Weights of a small masked image model: encoder layers 12, 88335 training examples.
Rows from block 2 of the decoder, named by matrix and row number. Rows with one number belong to one neuron. Each number is 200 + 20 x the weight over its row's rms, rounded and kept within 0 to 999. All counts start at 0. After the name is the row's rms in percent of the matrix's.
# fc1: MLP up (decoder.2.mlp.fc1.weight, 384x192), inputs 96-191
# fc2: MLP down (decoder.2.mlp.fc2.weight, 192x384, transposed), outputs 96-191
fc1.23,076,192,217,239,181,224,151,204,201,198,223,230,202,219,259,202,230,239,216,201,205,211,227,205,230,230,203,171,189,170,175,196,192,187,183,203,199,189,222,214,182,180,197,189,172,203,195,207,161,185,186,236,202,214,196,205,213,252,209,193,206,205,197,210,208,209,197,185,230,217,160,207,199,173,199,158,199,153,203,180,200,201,171,180,251,245,210,213,188,194,204,181,201,170,198,219,156
fc2.23,065,159,198,152,237,184,203,205,186,192,214,195,190,221,207,208,199,207,221,190,178,227,202,184,230,210,163,244,191,197,232,209,183,208,180,219,165,208,199,178,194,172,203,196,168,206,188,218,214,173,182,201,209,200,192,167,235,205,218,207,199,189,235,207,191,175,198,164,173,182,204,220,196,157,213,189,194,179,201,214,192,180,192,183,219,196,198,183,177,225,165,194,189,176,182,211,169
fc1.24,115,216,203,189,195,166,242,202,192,208,225,205,198,198,200,192,196,193,164,199,235,171,187,200,171,237,225,190,168,168,202,188,219,212,234,230,200,168,190,159,214,233,177,208,188,233,205,202,222,219,206,202,199,196,181,182,181,199,230,184,201,234,223,212,179,200,184,174,186,161,217,203,184,198,228,196,191,203,171,188,215,207,181,220,221,220,225,175,196,185,198,201,179,240,188,160,190
fc2.24,100,179,236,199,190,232,185,213,203,214,213,211,136,237,220,210,198,212,224,211,177,210,183,169,232,213,209,195,202,204,200,206,215,206,216,200,201,232,205,196,207,195,196,168,217,223,192,211,179,197,160,224,175,200,223,200,254,189,222,191,200,211,215,226,232,187,229,218,176,229,166,176,209,185,196,165,229,216,192,197,183,220,235,213,196,196,181,226,209,236,206,213,192,222,178,223,183
fc1.25,099,200,175,192,187,160,234,214,204,211,198,197,203,224,198,221,191,183,211,232,174,200,190,194,203,193,204,194,210,242,212,209,229,175,190,198,215,216,205,208,209,178,187,184,174,217,186,214,222,193,206,162,166,207,216,197,223,209,222,224,211,169,198,190,191,195,211,174,205,220,190,199,202,206,163,199,197,201,214,225,200,201,177,195,231,199,221,165,253,225,221,213,185,227,197,202,201
fc2.25,132,176,148,190,193,195,231,202,229,180,223,212,223,220,218,202,185,186,192,184,224,193,201,231,207,212,172,193,176,216,225,196,229,186,213,233,180,215,191,173,209,194,192,212,225,188,199,173,235,192,191,187,207,231,169,199,216,212,187,216,176,188,189,208,233,170,182,184,221,191,202,185,205,193,204,163,212,167,241,214,237,193,211,212,180,201,210,212,188,216,194,208,210,194,189,174,217
fc1.26,088,177,212,174,191,158,241,201,201,175,237,203,218,182,194,174,214,231,175,218,202,232,211,188,192,225,213,177,186,220,216,204,188,231,176,190,218,199,165,203,202,194,215,205,167,178,220,168,167,214,182,200,238,202,184,187,193,206,176,214,241,215,210,182,215,205,197,179,175,250,205,223,221,211,214,219,188,140,203,216,221,151,162,246,181,208,186,200,209,198,206,195,209,193,155,231,200
fc2.26,067,199,236,197,180,203,197,199,178,219,204,185,170,191,196,210,189,195,194,186,199,215,172,169,217,202,200,249,183,207,164,153,227,187,234,194,205,174,208,176,217,175,223,206,190,182,204,204,205,206,183,213,198,238,207,211,194,231,196,191,205,188,181,248,219,214,181,237,166,206,170,207,204,194,176,191,195,190,208,191,206,227,188,196,209,204,223,191,233,221,222,209,199,161,196,210,143
fc1.27,076,186,213,163,183,203,177,202,181,214,205,224,202,255,202,213,210,207,189,219,200,207,173,185,235,172,192,214,172,224,209,202,208,210,193,159,211,207,221,219,199,206,196,185,203,199,188,184,218,236,228,174,211,197,200,177,199,196,200,222,229,208,227,196,181,198,233,186,170,208,169,245,206,174,200,214,193,165,168,200,222,211,250,224,181,212,212,182,216,198,193,214,171,189,205,226,185
fc2.27,084,198,180,215,229,207,222,191,196,162,207,210,197,246,213,171,170,192,181,244,165,211,235,234,209,168,230,209,189,192,178,224,194,258,182,182,183,234,218,189,208,216,211,200,216,193,174,201,200,199,203,189,201,221,184,204,199,201,210,172,172,162,147,223,216,210,233,244,205,223,210,197,196,192,199,192,190,199,237,193,204,216,238,157,182,194,188,178,196,191,184,207,197,239,189,167,203
fc1.28,151,176,191,176,208,188,251,185,193,193,193,189,230,166,179,165,242,163,183,221,202,206,187,225,170,177,204,203,219,186,211,186,233,214,197,198,235,216,175,198,193,221,199,194,171,217,224,207,201,203,193,192,183,177,160,205,220,214,195,202,217,236,177,238,199,186,203,211,187,227,213,191,186,217,183,209,197,211,162,217,201,180,162,204,175,198,205,169,241,202,206,205,172,261,170,198,222
fc2.28,101,222,229,227,180,211,198,213,205,208,182,214,166,196,184,171,224,205,210,193,206,233,159,203,184,208,219,174,224,221,186,201,229,190,197,173,207,202,193,215,185,204,231,178,227,198,196,179,199,204,185,218,221,180,224,202,173,182,197,180,250,185,225,202,205,207,175,204,181,228,177,226,213,237,210,181,191,238,218,203,200,169,205,185,178,222,220,201,235,187,229,197,191,198,200,208,205
fc1.29,082,215,169,238,181,217,207,198,198,227,218,209,214,167,230,224,209,222,191,217,233,222,208,206,187,194,217,158,205,161,176,180,172,204,209,192,204,187,235,203,183,228,213,240,233,192,216,189,160,192,213,214,221,217,176,179,189,192,203,224,185,187,207,199,226,211,227,215,188,171,222,227,199,224,192,223,210,189,200,197,200,187,180,175,185,201,183,194,163,170,244,173,216,157,188,198,217
fc2.29,071,195,165,203,192,197,202,181,203,223,212,168,196,207,194,236,231,198,182,196,204,199,200,219,211,200,187,230,223,201,202,194,189,230,202,217,189,201,172,232,230,220,200,228,187,191,197,221,193,224,193,203,218,224,173,215,205,181,230,192,181,193,191,182,245,217,188,202,191,181,201,205,174,246,184,223,204,211,193,201,201,213,217,223,227,191,163,216,194,204,173,207,196,201,194,214,178
fc1.30,068,181,160,205,239,207,161,216,191,200,202,184,190,204,223,176,189,240,212,178,205,195,186,212,175,207,183,216,205,220,181,184,212,199,198,175,146,236,221,180,217,214,219,186,252,201,230,208,237,164,195,184,203,221,212,202,185,199,205,178,180,159,176,199,225,215,233,225,217,224,183,190,208,198,200,180,203,187,198,228,183,188,170,195,186,194,201,183,178,203,220,187,199,181,236,197,206
fc2.30,092,195,205,195,196,191,196,239,216,215,189,194,206,217,162,230,198,163,203,224,210,205,223,214,216,191,197,219,204,173,206,179,193,169,206,232,216,218,202,206,217,196,208,250,192,217,193,167,187,186,201,211,193,208,245,194,219,209,185,203,200,182,197,206,204,205,183,194,145,205,204,180,181,244,189,205,151,209,189,207,218,188,221,191,186,207,203,224,225,193,172,222,195,183,178,222,219
fc1.31,094,197,206,178,208,245,197,197,199,189,230,174,221,203,194,212,184,188,194,199,218,209,207,178,183,171,238,209,203,192,216,215,193,251,175,197,196,218,222,225,173,230,211,205,203,199,203,189,228,204,209,182,227,195,224,228,181,168,205,182,184,182,198,191,197,187,219,227,252,203,180,188,168,239,195,236,173,245,157,193,216,220,227,143,208,213,213,235,204,185,185,214,186,236,198,173,234
fc2.31,093,202,186,184,181,201,216,203,191,195,166,220,192,228,220,187,245,230,206,189,218,210,196,204,198,171,226,180,197,214,181,204,216,224,163,198,218,196,201,237,194,223,225,206,227,211,202,211,221,215,194,205,174,198,190,172,192,246,233,212,243,210,196,183,179,214,205,205,164,212,185,225,192,226,176,173,203,190,188,175,226,166,171,179,180,166,205,194,229,190,223,214,167,233,241,202,214
fc1.32,135,206,166,172,224,194,206,166,208,195,212,209,195,208,216,188,206,172,227,207,195,221,188,186,197,208,166,227,221,211,205,196,197,205,200,219,184,231,217,226,199,190,207,181,222,199,212,200,216,201,205,223,183,231,205,178,189,172,227,207,192,157,169,215,203,187,201,221,184,184,212,213,203,216,189,236,211,195,171,244,200,196,212,181,177,196,225,204,228,173,189,168,183,192,208,211,220
fc2.32,149,177,206,190,169,180,226,197,206,202,191,204,225,219,223,205,217,213,216,206,195,212,240,220,230,194,190,229,181,210,220,197,201,223,204,180,209,172,183,206,200,194,192,187,179,206,194,184,205,231,244,205,179,156,157,158,205,241,210,217,200,205,214,153,200,214,212,164,182,151,217,211,205,194,187,212,205,219,215,197,176,186,194,229,208,192,194,208,204,205,172,195,195,209,176,210,186
fc1.33,098,171,219,188,220,197,181,199,229,198,206,199,186,194,213,198,176,199,183,202,227,155,206,200,191,202,185,176,186,195,209,238,197,199,187,213,242,219,194,186,198,192,191,210,168,202,218,181,185,182,161,192,199,204,214,194,191,248,220,186,214,222,193,192,202,225,190,207,193,211,190,204,189,223,252,165,183,176,200,182,197,205,213,213,222,222,204,180,203,221,171,132,179,204,175,199,183
fc2.33,084,196,231,233,185,210,204,176,187,182,217,175,186,195,187,196,185,204,203,197,163,231,191,213,205,207,216,214,192,155,224,194,213,200,192,197,196,201,222,182,225,156,225,128,227,239,195,214,223,195,198,188,188,228,200,201,195,172,192,207,181,188,213,235,199,186,180,192,168,217,213,188,185,182,204,204,188,165,183,250,204,226,225,192,235,200,196,176,197,202,213,199,194,203,219,190,171
fc1.34,090,155,187,185,229,221,182,215,182,212,168,186,179,225,188,212,210,174,210,187,177,205,200,229,210,162,196,200,218,219,161,203,190,199,182,180,209,219,181,219,154,207,175,230,253,206,206,190,214,190,168,218,180,184,202,193,193,165,169,223,227,206,184,205,207,205,220,221,190,181,215,213,188,217,213,212,204,171,191,215,183,207,240,219,197,221,203,244,205,190,211,216,239,203,174,198,192
fc2.34,077,226,198,194,222,190,164,173,176,147,197,230,235,219,167,203,228,188,196,218,192,223,232,190,201,192,217,206,212,199,198,215,170,228,226,208,254,192,180,186,234,212,203,219,173,222,221,197,186,197,198,198,221,206,187,214,225,215,159,194,199,184,186,173,246,188,182,203,198,196,211,184,177,226,161,206,210,236,171,205,189,206,195,212,202,170,163,217,189,176,184,195,197,219,195,191,201
fc1.35,066,225,204,211,226,213,197,191,193,189,184,214,227,188,213,199,185,185,205,201,230,197,200,212,183,180,187,186,191,209,194,208,193,172,193,210,196,182,209,177,210,194,231,232,213,219,174,214,168,220,175,204,221,160,165,196,162,225,234,170,171,201,211,179,181,206,136,210,235,182,195,209,209,169,188,209,212,200,227,164,192,196,207,175,217,161,206,205,179,210,191,185,178,201,214,188,207
fc2.35,065,189,205,226,180,178,164,215,174,228,233,190,155,202,220,186,158,188,213,188,204,185,222,213,224,215,187,263,222,200,213,163,193,190,186,229,184,218,208,187,196,193,208,188,198,220,205,195,207,178,188,214,221,209,213,206,185,162,218,195,179,158,162,228,227,202,221,180,233,226,216,210,200,221,193,209,183,192,218,182,228,239,200,191,182,182,186,226,169,218,193,197,198,232,173,206,183
fc1.36,116,216,153,218,199,189,249,194,180,216,169,185,223,216,179,195,232,194,190,245,207,211,219,207,156,221,180,184,194,190,263,191,227,194,211,225,214,224,193,200,196,187,173,192,180,192,240,206,221,226,212,189,165,171,157,161,213,195,194,209,215,227,182,207,169,181,207,167,167,199,204,199,202,199,191,214,205,195,229,190,215,194,202,192,186,222,245,190,212,202,191,197,183,212,181,198,200
fc2.36,104,218,210,191,167,160,181,219,216,212,201,236,172,196,170,192,201,223,206,204,175,211,213,200,199,183,212,198,243,200,186,193,239,208,224,206,236,218,178,198,230,174,215,199,224,185,207,233,198,202,222,187,204,217,202,226,180,217,164,189,194,157,243,204,214,210,172,207,175,220,205,176,192,230,169,205,200,190,211,238,225,186,209,193,167,198,240,193,234,176,196,249,175,211,176,201,219
fc1.37,077,175,214,182,196,231,194,200,193,209,198,214,151,218,217,194,220,196,208,173,196,197,176,174,198,205,187,192,198,240,201,205,200,190,186,190,188,224,246,223,206,199,223,182,187,228,195,190,217,208,204,201,185,223,225,232,191,203,232,174,166,189,206,215,194,217,222,212,173,208,156,219,207,210,179,203,203,196,173,230,198,233,237,205,229,181,205,177,228,234,188,215,188,221,217,218,168
fc2.37,075,195,197,218,225,205,215,189,212,188,190,210,162,188,213,204,197,195,184,180,196,216,187,170,188,178,177,277,190,188,208,221,205,194,193,218,221,207,206,179,256,212,209,185,196,201,228,199,225,192,190,249,207,182,251,200,209,200,183,194,196,221,174,190,201,207,189,178,196,214,177,187,192,215,217,187,175,192,207,220,197,225,234,224,204,207,221,187,217,206,195,198,190,207,216,184,244
fc1.38,079,202,190,195,200,203,171,201,192,235,184,232,190,214,225,203,202,229,188,184,186,246,221,212,228,218,199,178,245,207,210,203,220,211,183,176,227,204,201,216,185,187,183,193,226,208,207,209,192,228,229,183,141,222,202,182,207,176,220,231,146,227,229,216,218,189,204,217,213,201,181,204,231,198,188,195,187,194,201,235,213,186,191,171,192,189,184,215,188,190,214,203,228,196,207,186,171
fc2.38,078,231,200,196,215,190,211,209,178,214,210,245,214,229,199,199,227,216,210,217,229,211,213,204,217,186,194,202,232,223,175,205,186,186,213,185,216,223,206,224,198,202,170,176,211,213,159,198,180,242,182,171,183,198,212,182,201,171,198,192,213,179,225,191,182,215,176,212,218,178,180,194,206,194,210,207,193,215,220,199,165,175,200,197,218,190,218,198,233,167,199,233,174,200,184,226,211
fc1.39,085,177,210,177,170,176,198,241,207,166,193,196,197,238,215,179,245,213,201,221,194,217,193,215,196,184,208,193,182,206,172,195,187,191,207,180,179,203,196,225,195,210,214,225,173,205,221,198,191,222,216,234,242,184,221,206,183,218,186,205,230,238,202,241,224,198,216,224,179,212,184,204,180,208,180,202,239,181,200,193,222,196,228,210,169,204,180,170,171,187,204,168,194,162,180,193,166
fc2.39,090,214,217,176,256,237,185,167,185,205,217,204,177,216,191,190,193,197,183,184,232,159,217,211,219,216,184,218,187,188,205,219,226,198,192,220,175,180,221,188,234,241,225,167,180,201,172,224,213,155,191,173,181,212,198,228,213,201,230,197,187,184,170,209,220,174,207,218,241,224,170,210,155,206,202,199,200,177,194,202,228,225,192,200,220,217,201,203,207,221,185,211,208,185,226,195,200
fc1.40,086,191,199,189,191,181,196,186,189,176,202,200,150,213,195,175,192,227,194,211,178,192,207,173,235,222,180,203,222,226,202,192,197,210,221,188,211,200,240,206,181,178,201,194,188,215,198,206,227,226,214,238,199,206,212,202,214,181,182,208,201,181,226,246,213,196,204,225,193,220,164,209,183,211,172,186,207,193,174,268,182,200,156,212,226,198,237,202,225,209,188,217,197,218,199,204,178
fc2.40,079,198,190,194,235,205,209,189,236,201,211,217,209,182,200,178,222,226,205,200,204,207,175,157,191,207,195,240,202,183,211,225,185,196,185,229,205,232,197,195,243,198,226,215,196,198,249,179,199,191,242,171,199,201,213,206,210,204,182,161,216,204,207,229,203,218,202,185,194,217,201,164,186,201,206,211,180,199,188,218,198,210,229,200,216,203,222,174,212,184,168,220,239,183,209,205,245
fc1.41,114,156,196,170,224,228,171,215,188,222,196,208,229,211,208,180,225,201,272,207,210,204,190,197,203,184,246,211,186,209,202,184,170,225,164,204,195,187,186,183,187,161,197,187,200,219,242,201,201,203,195,186,198,227,216,180,215,206,201,188,210,182,211,192,187,180,186,227,188,238,183,211,212,204,206,183,186,203,189,209,207,194,203,156,204,199,242,182,198,170,180,200,208,209,181,172,179
fc2.41,118,184,184,188,178,184,221,202,224,165,187,215,227,184,196,250,212,161,182,213,233,201,227,222,216,223,250,182,197,186,186,215,232,196,221,190,198,217,214,200,225,187,198,220,209,210,216,195,212,189,187,204,220,220,162,217,189,230,210,171,192,199,219,143,207,197,181,161,185,170,202,207,220,212,200,182,197,208,183,199,200,208,183,199,198,208,225,220,205,214,192,197,204,199,199,190,188
fc1.42,080,182,201,178,189,215,197,201,212,189,205,219,209,205,208,196,213,199,183,189,215,214,209,193,195,193,200,185,204,165,229,199,165,201,202,200,226,198,182,193,213,195,191,180,182,226,225,194,155,182,232,230,182,208,162,226,191,245,191,211,207,199,199,197,201,219,200,198,213,216,180,180,213,227,247,185,193,208,210,208,197,210,209,195,215,201,208,177,224,189,180,145,204,221,195,201,193
fc2.42,073,181,226,233,171,209,208,175,179,216,215,193,195,199,208,192,214,193,189,175,187,212,223,211,220,198,205,241,196,207,203,203,207,214,203,185,205,175,221,175,203,206,223,151,199,226,164,223,213,197,206,187,192,192,191,227,217,164,238,216,162,190,190,244,201,198,214,203,185,205,198,239,175,165,189,208,175,176,221,200,186,172,239,194,183,176,195,192,208,167,200,215,189,223,216,205,150
fc1.43,116,195,221,198,192,196,196,178,200,206,206,200,184,203,212,223,181,181,190,186,195,208,209,173,184,192,181,202,203,236,196,236,181,203,206,201,158,199,211,258,205,243,190,222,242,193,233,161,232,191,149,196,212,203,213,163,201,224,197,200,220,241,206,217,203,190,228,228,196,203,227,201,191,210,232,190,183,194,152,206,182,197,206,196,191,185,177,180,186,196,223,196,174,232,177,215,219
fc2.43,080,181,201,193,165,221,240,171,190,168,210,190,196,216,190,189,201,195,197,178,223,179,224,206,233,210,203,202,190,175,211,232,192,210,244,198,230,194,179,211,214,245,198,191,210,175,153,213,209,209,211,205,151,197,143,206,219,219,220,213,177,198,194,207,216,206,189,221,189,148,214,178,182,185,179,208,204,237,180,196,198,210,187,208,212,187,196,219,204,207,190,216,179,228,202,218,202
fc1.44,079,177,194,214,223,189,200,209,186,212,180,175,195,191,187,187,170,180,184,194,176,202,200,188,217,216,164,183,217,189,206,177,208,204,205,153,216,199,188,199,223,172,198,207,213,201,210,220,182,208,187,199,187,212,236,218,171,187,182,234,192,225,200,195,182,205,185,175,183,189,222,175,239,207,187,233,219,197,178,188,207,191,190,176,204,190,205,210,205,197,181,170,198,195,192,217,200
fc2.44,075,227,210,222,215,197,155,220,202,204,191,200,214,189,207,188,194,234,197,198,189,233,206,221,189,163,191,179,228,222,155,210,159,195,207,193,182,247,177,210,178,170,177,220,217,170,167,206,176,198,179,221,193,199,218,161,210,176,175,180,208,181,193,183,208,214,186,231,165,186,213,199,211,203,238,196,214,197,175,217,249,189,219,192,206,182,164,209,172,205,198,231,192,173,209,189,206
fc1.45,059,206,183,226,181,199,196,206,184,207,208,217,208,215,193,231,206,201,182,169,218,140,185,203,217,233,181,196,184,181,177,180,159,186,181,199,237,178,199,170,193,204,227,209,197,221,197,205,203,194,153,192,200,200,198,201,208,213,187,152,210,203,190,213,172,203,194,232,216,170,198,214,184,214,227,202,201,241,197,187,234,197,211,203,213,205,247,229,208,199,176,221,224,212,190,186,221
fc2.45,055,193,226,225,229,220,199,199,196,189,194,232,196,194,173,200,203,230,191,194,200,203,220,223,191,183,193,204,197,198,215,209,207,221,164,212,242,203,208,179,192,193,191,192,193,174,203,222,211,182,212,197,187,157,202,201,205,182,201,184,208,203,210,255,198,190,216,196,191,233,233,164,201,190,222,196,189,180,171,226,173,241,213,178,220,181,188,183,160,164,199,176,182,195,215,199,209
fc1.46,079,209,201,173,191,210,186,195,186,193,176,172,174,209,242,175,203,234,188,203,184,184,205,201,197,184,172,217,218,235,198,182,185,207,207,186,251,203,217,209,195,192,213,201,169,214,210,184,205,216,222,230,204,216,208,196,184,174,206,201,192,188,195,218,214,200,231,228,175,228,198,186,187,202,144,196,198,182,170,203,203,212,219,203,211,192,221,167,233,228,206,223,174,203,222,211,182
fc2.46,071,193,206,179,242,215,194,175,217,195,199,195,188,211,211,177,207,199,204,171,197,209,176,185,215,198,183,234,213,225,208,210,236,181,203,239,205,211,200,172,240,215,222,186,223,223,215,208,232,181,188,197,207,172,223,199,226,199,243,200,196,217,204,197,192,176,216,187,182,243,155,185,161,220,216,187,197,178,197,181,200,205,172,217,198,210,204,194,200,209,213,226,209,190,191,209,220
fc1.47,098,181,203,214,208,216,202,205,177,205,223,219,172,196,238,168,208,211,227,201,201,222,200,185,202,199,221,205,173,200,212,194,192,209,158,199,150,179,206,221,195,216,231,209,246,195,204,160,222,183,200,219,202,229,227,219,185,200,207,200,183,174,199,246,197,175,206,211,199,214,220,213,176,200,173,184,194,209,159,200,205,181,168,182,218,224,212,223,217,202,214,199,194,204,231,201,208
fc2.47,091,197,193,217,194,200,209,203,227,160,185,172,196,193,194,192,211,195,197,231,201,205,239,211,158,179,201,205,193,182,174,234,194,178,180,204,239,218,191,212,200,227,214,258,170,209,224,166,203,217,210,199,199,200,191,211,178,185,209,205,177,198,203,185,198,220,223,198,193,224,211,148,207,228,187,197,171,231,171,203,196,200,217,190,190,191,188,222,187,195,222,197,197,199,164,194,192
fc1.48,066,218,187,221,208,209,208,171,214,211,210,181,219,202,176,184,212,205,200,160,212,170,186,192,205,198,192,227,196,203,190,220,223,188,186,209,157,205,183,201,195,240,233,204,205,184,162,214,183,177,192,211,215,219,202,193,190,193,235,183,193,185,174,224,202,185,211,227,211,186,182,151,192,194,237,202,202,177,193,210,186,234,199,205,207,185,206,207,178,226,209,212,188,174,214,206,229
fc2.48,076,217,203,216,210,193,159,242,199,182,194,189,219,212,200,205,201,191,208,185,220,217,232,185,207,205,182,194,221,207,235,195,183,196,205,202,214,206,189,206,217,196,218,227,196,221,194,198,207,219,175,188,186,217,238,184,194,197,193,156,169,231,165,178,226,212,203,187,187,202,185,171,220,249,185,202,169,200,157,194,216,236,223,202,241,167,184,185,237,183,187,206,229,192,176,203,200
fc1.49,097,190,188,202,204,218,198,182,195,201,181,205,153,203,207,198,182,209,223,152,169,231,193,197,197,219,166,227,185,191,201,195,196,241,204,183,186,183,200,194,173,177,185,231,203,224,189,188,206,249,221,190,198,194,205,196,198,183,196,211,175,183,213,211,191,167,204,217,159,196,199,227,193,170,188,215,189,198,208,187,206,187,229,187,216,208,190,192,179,185,207,203,181,213,185,210,169
fc2.49,094,181,160,192,195,215,227,204,186,196,212,223,167,210,230,166,198,201,190,200,182,219,231,193,225,192,224,201,193,223,180,215,178,202,181,166,194,213,196,224,210,191,217,154,198,246,218,216,250,171,184,233,226,203,231,154,186,192,194,198,163,186,216,182,189,202,213,188,193,232,192,212,176,193,216,166,218,179,213,201,184,215,219,177,202,184,182,208,204,211,228,174,178,227,232,198,221
fc1.50,074,241,203,161,196,212,201,200,199,188,197,212,159,234,209,189,212,157,171,203,167,185,215,204,183,221,229,203,210,209,218,225,222,196,212,209,226,199,217,246,203,182,178,194,194,223,179,177,226,219,238,179,198,190,203,194,193,227,197,186,195,212,185,234,174,186,195,192,182,249,178,207,203,198,203,209,178,213,185,222,186,206,220,216,226,204,183,186,271,208,226,217,176,223,192,246,171
fc2.50,063,191,196,215,230,231,209,184,188,186,223,230,190,228,235,212,188,176,202,180,207,222,194,191,223,181,178,256,200,207,196,252,189,232,186,218,177,209,213,178,197,186,214,177,193,177,188,227,185,219,189,215,213,212,195,185,211,185,187,200,216,212,210,200,211,196,211,165,203,213,216,176,181,197,185,194,179,214,235,195,186,229,212,187,171,190,231,176,176,212,182,230,152,200,210,198,198
fc1.51,101,187,198,198,213,199,212,195,193,184,200,195,212,160,222,179,236,160,238,173,191,188,195,197,218,183,188,230,194,209,190,240,182,221,198,221,185,238,180,219,193,206,193,183,198,179,209,186,214,197,191,190,203,217,211,172,192,230,201,179,225,187,171,210,211,169,244,189,147,217,164,210,187,218,203,207,175,161,150,214,189,199,196,190,211,218,192,185,226,193,230,183,172,176,196,188,171
fc2.51,097,211,216,202,189,220,196,220,198,201,187,203,222,222,167,226,170,214,164,187,199,185,218,202,189,227,201,232,218,188,230,172,220,203,161,159,228,204,203,204,227,208,204,222,221,230,224,194,201,204,236,203,197,197,233,191,205,169,199,191,197,205,200,188,198,214,182,199,181,233,191,190,192,234,191,178,195,207,185,223,217,196,238,204,211,181,227,194,245,163,173,187,201,194,200,219,208
fc1.52,083,209,197,198,212,194,217,179,194,198,219,188,197,199,238,243,155,189,183,174,246,176,215,187,186,245,197,176,199,189,191,228,208,201,241,226,211,198,174,197,201,183,183,233,209,208,193,196,191,159,184,219,199,213,169,195,169,228,222,192,187,212,204,195,207,175,195,194,211,180,222,192,212,192,225,192,206,221,194,190,194,200,208,205,230,187,198,195,167,204,178,183,163,208,199,206,228
fc2.52,085,193,207,224,169,184,180,187,187,209,221,211,166,222,212,174,206,191,191,176,193,206,217,179,226,193,207,238,173,205,209,205,206,186,221,227,169,214,206,192,199,206,196,162,223,236,141,210,193,219,185,207,202,174,196,194,188,196,232,235,185,202,163,188,188,197,224,191,196,209,223,177,210,160,210,210,189,173,215,178,221,175,170,189,189,218,191,202,224,208,186,213,207,192,207,203,146
fc1.53,135,221,185,209,206,224,204,173,209,218,172,164,199,192,159,206,213,161,177,185,193,188,188,192,222,186,186,204,209,199,230,201,193,198,218,198,232,211,198,203,192,189,177,202,214,184,165,180,190,210,240,216,177,183,189,221,180,149,206,233,178,196,198,159,217,163,221,210,162,171,230,201,189,231,191,244,226,211,157,186,207,185,252,197,183,195,211,193,198,193,143,219,223,202,206,205,196
fc2.53,128,219,176,180,212,211,176,192,216,200,190,221,167,203,214,175,215,211,218,180,186,191,203,168,198,184,188,201,188,193,191,197,194,192,184,217,189,175,229,195,199,231,234,178,214,203,211,193,242,178,252,209,223,217,204,139,172,203,228,186,202,203,176,184,223,209,245,200,179,179,199,177,201,199,182,204,184,175,174,195,221,191,203,202,197,168,214,177,230,215,183,223,218,241,218,207,226
fc1.54,079,172,203,217,187,206,197,219,178,214,198,211,191,212,220,203,230,198,197,188,211,219,197,230,244,212,189,221,221,184,191,190,204,182,210,214,174,210,199,233,172,217,196,215,218,256,193,222,210,216,177,222,210,232,212,177,237,198,189,253,214,195,202,197,196,176,210,183,168,200,178,192,209,188,186,199,197,196,178,174,192,205,203,173,186,200,192,151,206,161,224,210,208,192,204,159,216
fc2.54,080,212,180,189,188,224,175,176,203,195,211,179,194,243,187,185,172,219,171,196,159,186,187,196,197,186,190,181,200,199,182,208,237,214,232,204,193,203,211,194,204,163,198,216,202,183,211,205,192,183,224,194,185,239,233,199,200,187,170,205,189,187,164,202,222,234,194,217,228,221,186,211,170,172,175,192,190,221,158,199,184,210,239,222,259,193,169,216,220,212,179,219,199,198,210,194,178
fc1.55,120,135,201,150,194,198,219,185,216,203,194,173,164,183,197,213,231,185,198,211,193,185,218,207,163,197,202,188,189,191,207,179,222,210,175,206,198,221,191,209,202,204,230,201,170,197,229,209,187,235,236,185,175,197,196,196,198,190,218,188,183,168,219,148,202,167,204,195,216,176,219,196,216,263,154,209,226,204,154,209,231,207,238,200,219,195,222,186,231,198,135,203,203,232,181,199,192
fc2.55,109,170,201,197,187,198,234,153,218,184,204,204,211,195,212,217,184,197,186,205,209,223,202,219,188,186,198,222,179,215,219,209,227,176,226,203,199,195,227,203,186,210,203,217,190,190,231,208,191,210,210,233,192,200,203,229,126,199,216,204,183,197,199,188,204,191,207,183,214,187,181,181,194,208,180,157,193,210,216,200,238,200,238,174,174,201,226,172,187,194,241,197,217,223,204,173,210
fc1.56,099,178,210,183,183,190,234,202,219,233,188,173,195,179,186,211,225,186,225,173,206,166,180,203,174,237,212,179,201,221,225,185,183,209,212,223,217,225,175,149,207,197,169,153,189,199,184,161,204,204,221,214,195,190,231,201,208,206,201,191,197,224,184,192,168,206,202,226,190,208,191,239,219,193,197,230,193,192,224,206,228,205,196,208,223,206,234,202,201,231,189,153,230,206,178,219,168
fc2.56,091,172,180,204,189,205,200,163,208,232,191,225,172,239,205,170,210,198,199,199,194,213,161,177,191,197,210,186,213,231,189,179,213,173,203,219,221,183,187,223,194,199,203,204,248,177,195,201,215,160,233,216,197,181,189,170,177,192,242,185,201,164,180,195,198,220,214,227,171,213,212,183,179,201,225,200,209,226,220,209,181,189,193,153,207,214,177,198,194,202,188,219,201,197,208,223,225
fc1.57,082,188,216,215,205,185,176,202,227,188,188,197,224,217,185,168,183,185,227,148,204,218,207,202,205,185,186,224,198,183,183,204,200,164,177,178,170,207,215,219,205,243,197,190,205,200,200,205,212,193,205,195,210,232,198,226,191,218,210,200,198,187,197,222,199,197,204,216,214,226,184,183,175,165,229,199,174,214,166,204,192,217,144,190,210,179,191,207,215,181,206,220,212,177,208,202,196
fc2.57,090,235,206,204,199,206,202,212,202,178,207,195,183,233,196,201,206,186,185,213,214,172,190,205,184,204,176,205,256,181,209,208,195,222,169,201,231,195,173,194,221,177,235,223,205,210,196,175,215,190,201,176,184,215,230,215,222,199,159,169,168,181,194,224,222,213,175,185,186,206,203,179,192,216,157,223,180,193,220,223,212,200,223,211,221,161,156,190,208,204,198,224,176,167,207,214,180
fc1.58,070,226,211,239,208,201,210,191,210,219,181,185,215,210,172,189,191,191,185,164,199,178,186,191,211,222,173,205,168,220,220,219,192,205,209,173,200,188,195,226,190,204,207,204,208,199,204,156,209,213,200,199,203,231,238,229,198,179,211,200,223,205,200,206,209,222,211,228,177,174,174,189,183,215,213,169,167,274,208,198,203,219,219,161,211,193,209,227,206,189,187,216,182,239,199,190,195
fc2.58,063,153,204,198,195,217,176,205,187,206,186,190,190,201,186,205,214,212,194,201,178,240,243,195,206,198,207,227,200,192,202,214,175,221,222,220,232,210,237,184,188,210,203,237,222,193,170,199,192,206,159,216,184,198,192,193,216,184,221,187,182,236,218,173,234,204,229,226,209,180,199,162,185,224,201,190,200,226,157,192,186,211,223,202,225,186,189,198,195,193,198,204,212,203,184,201,207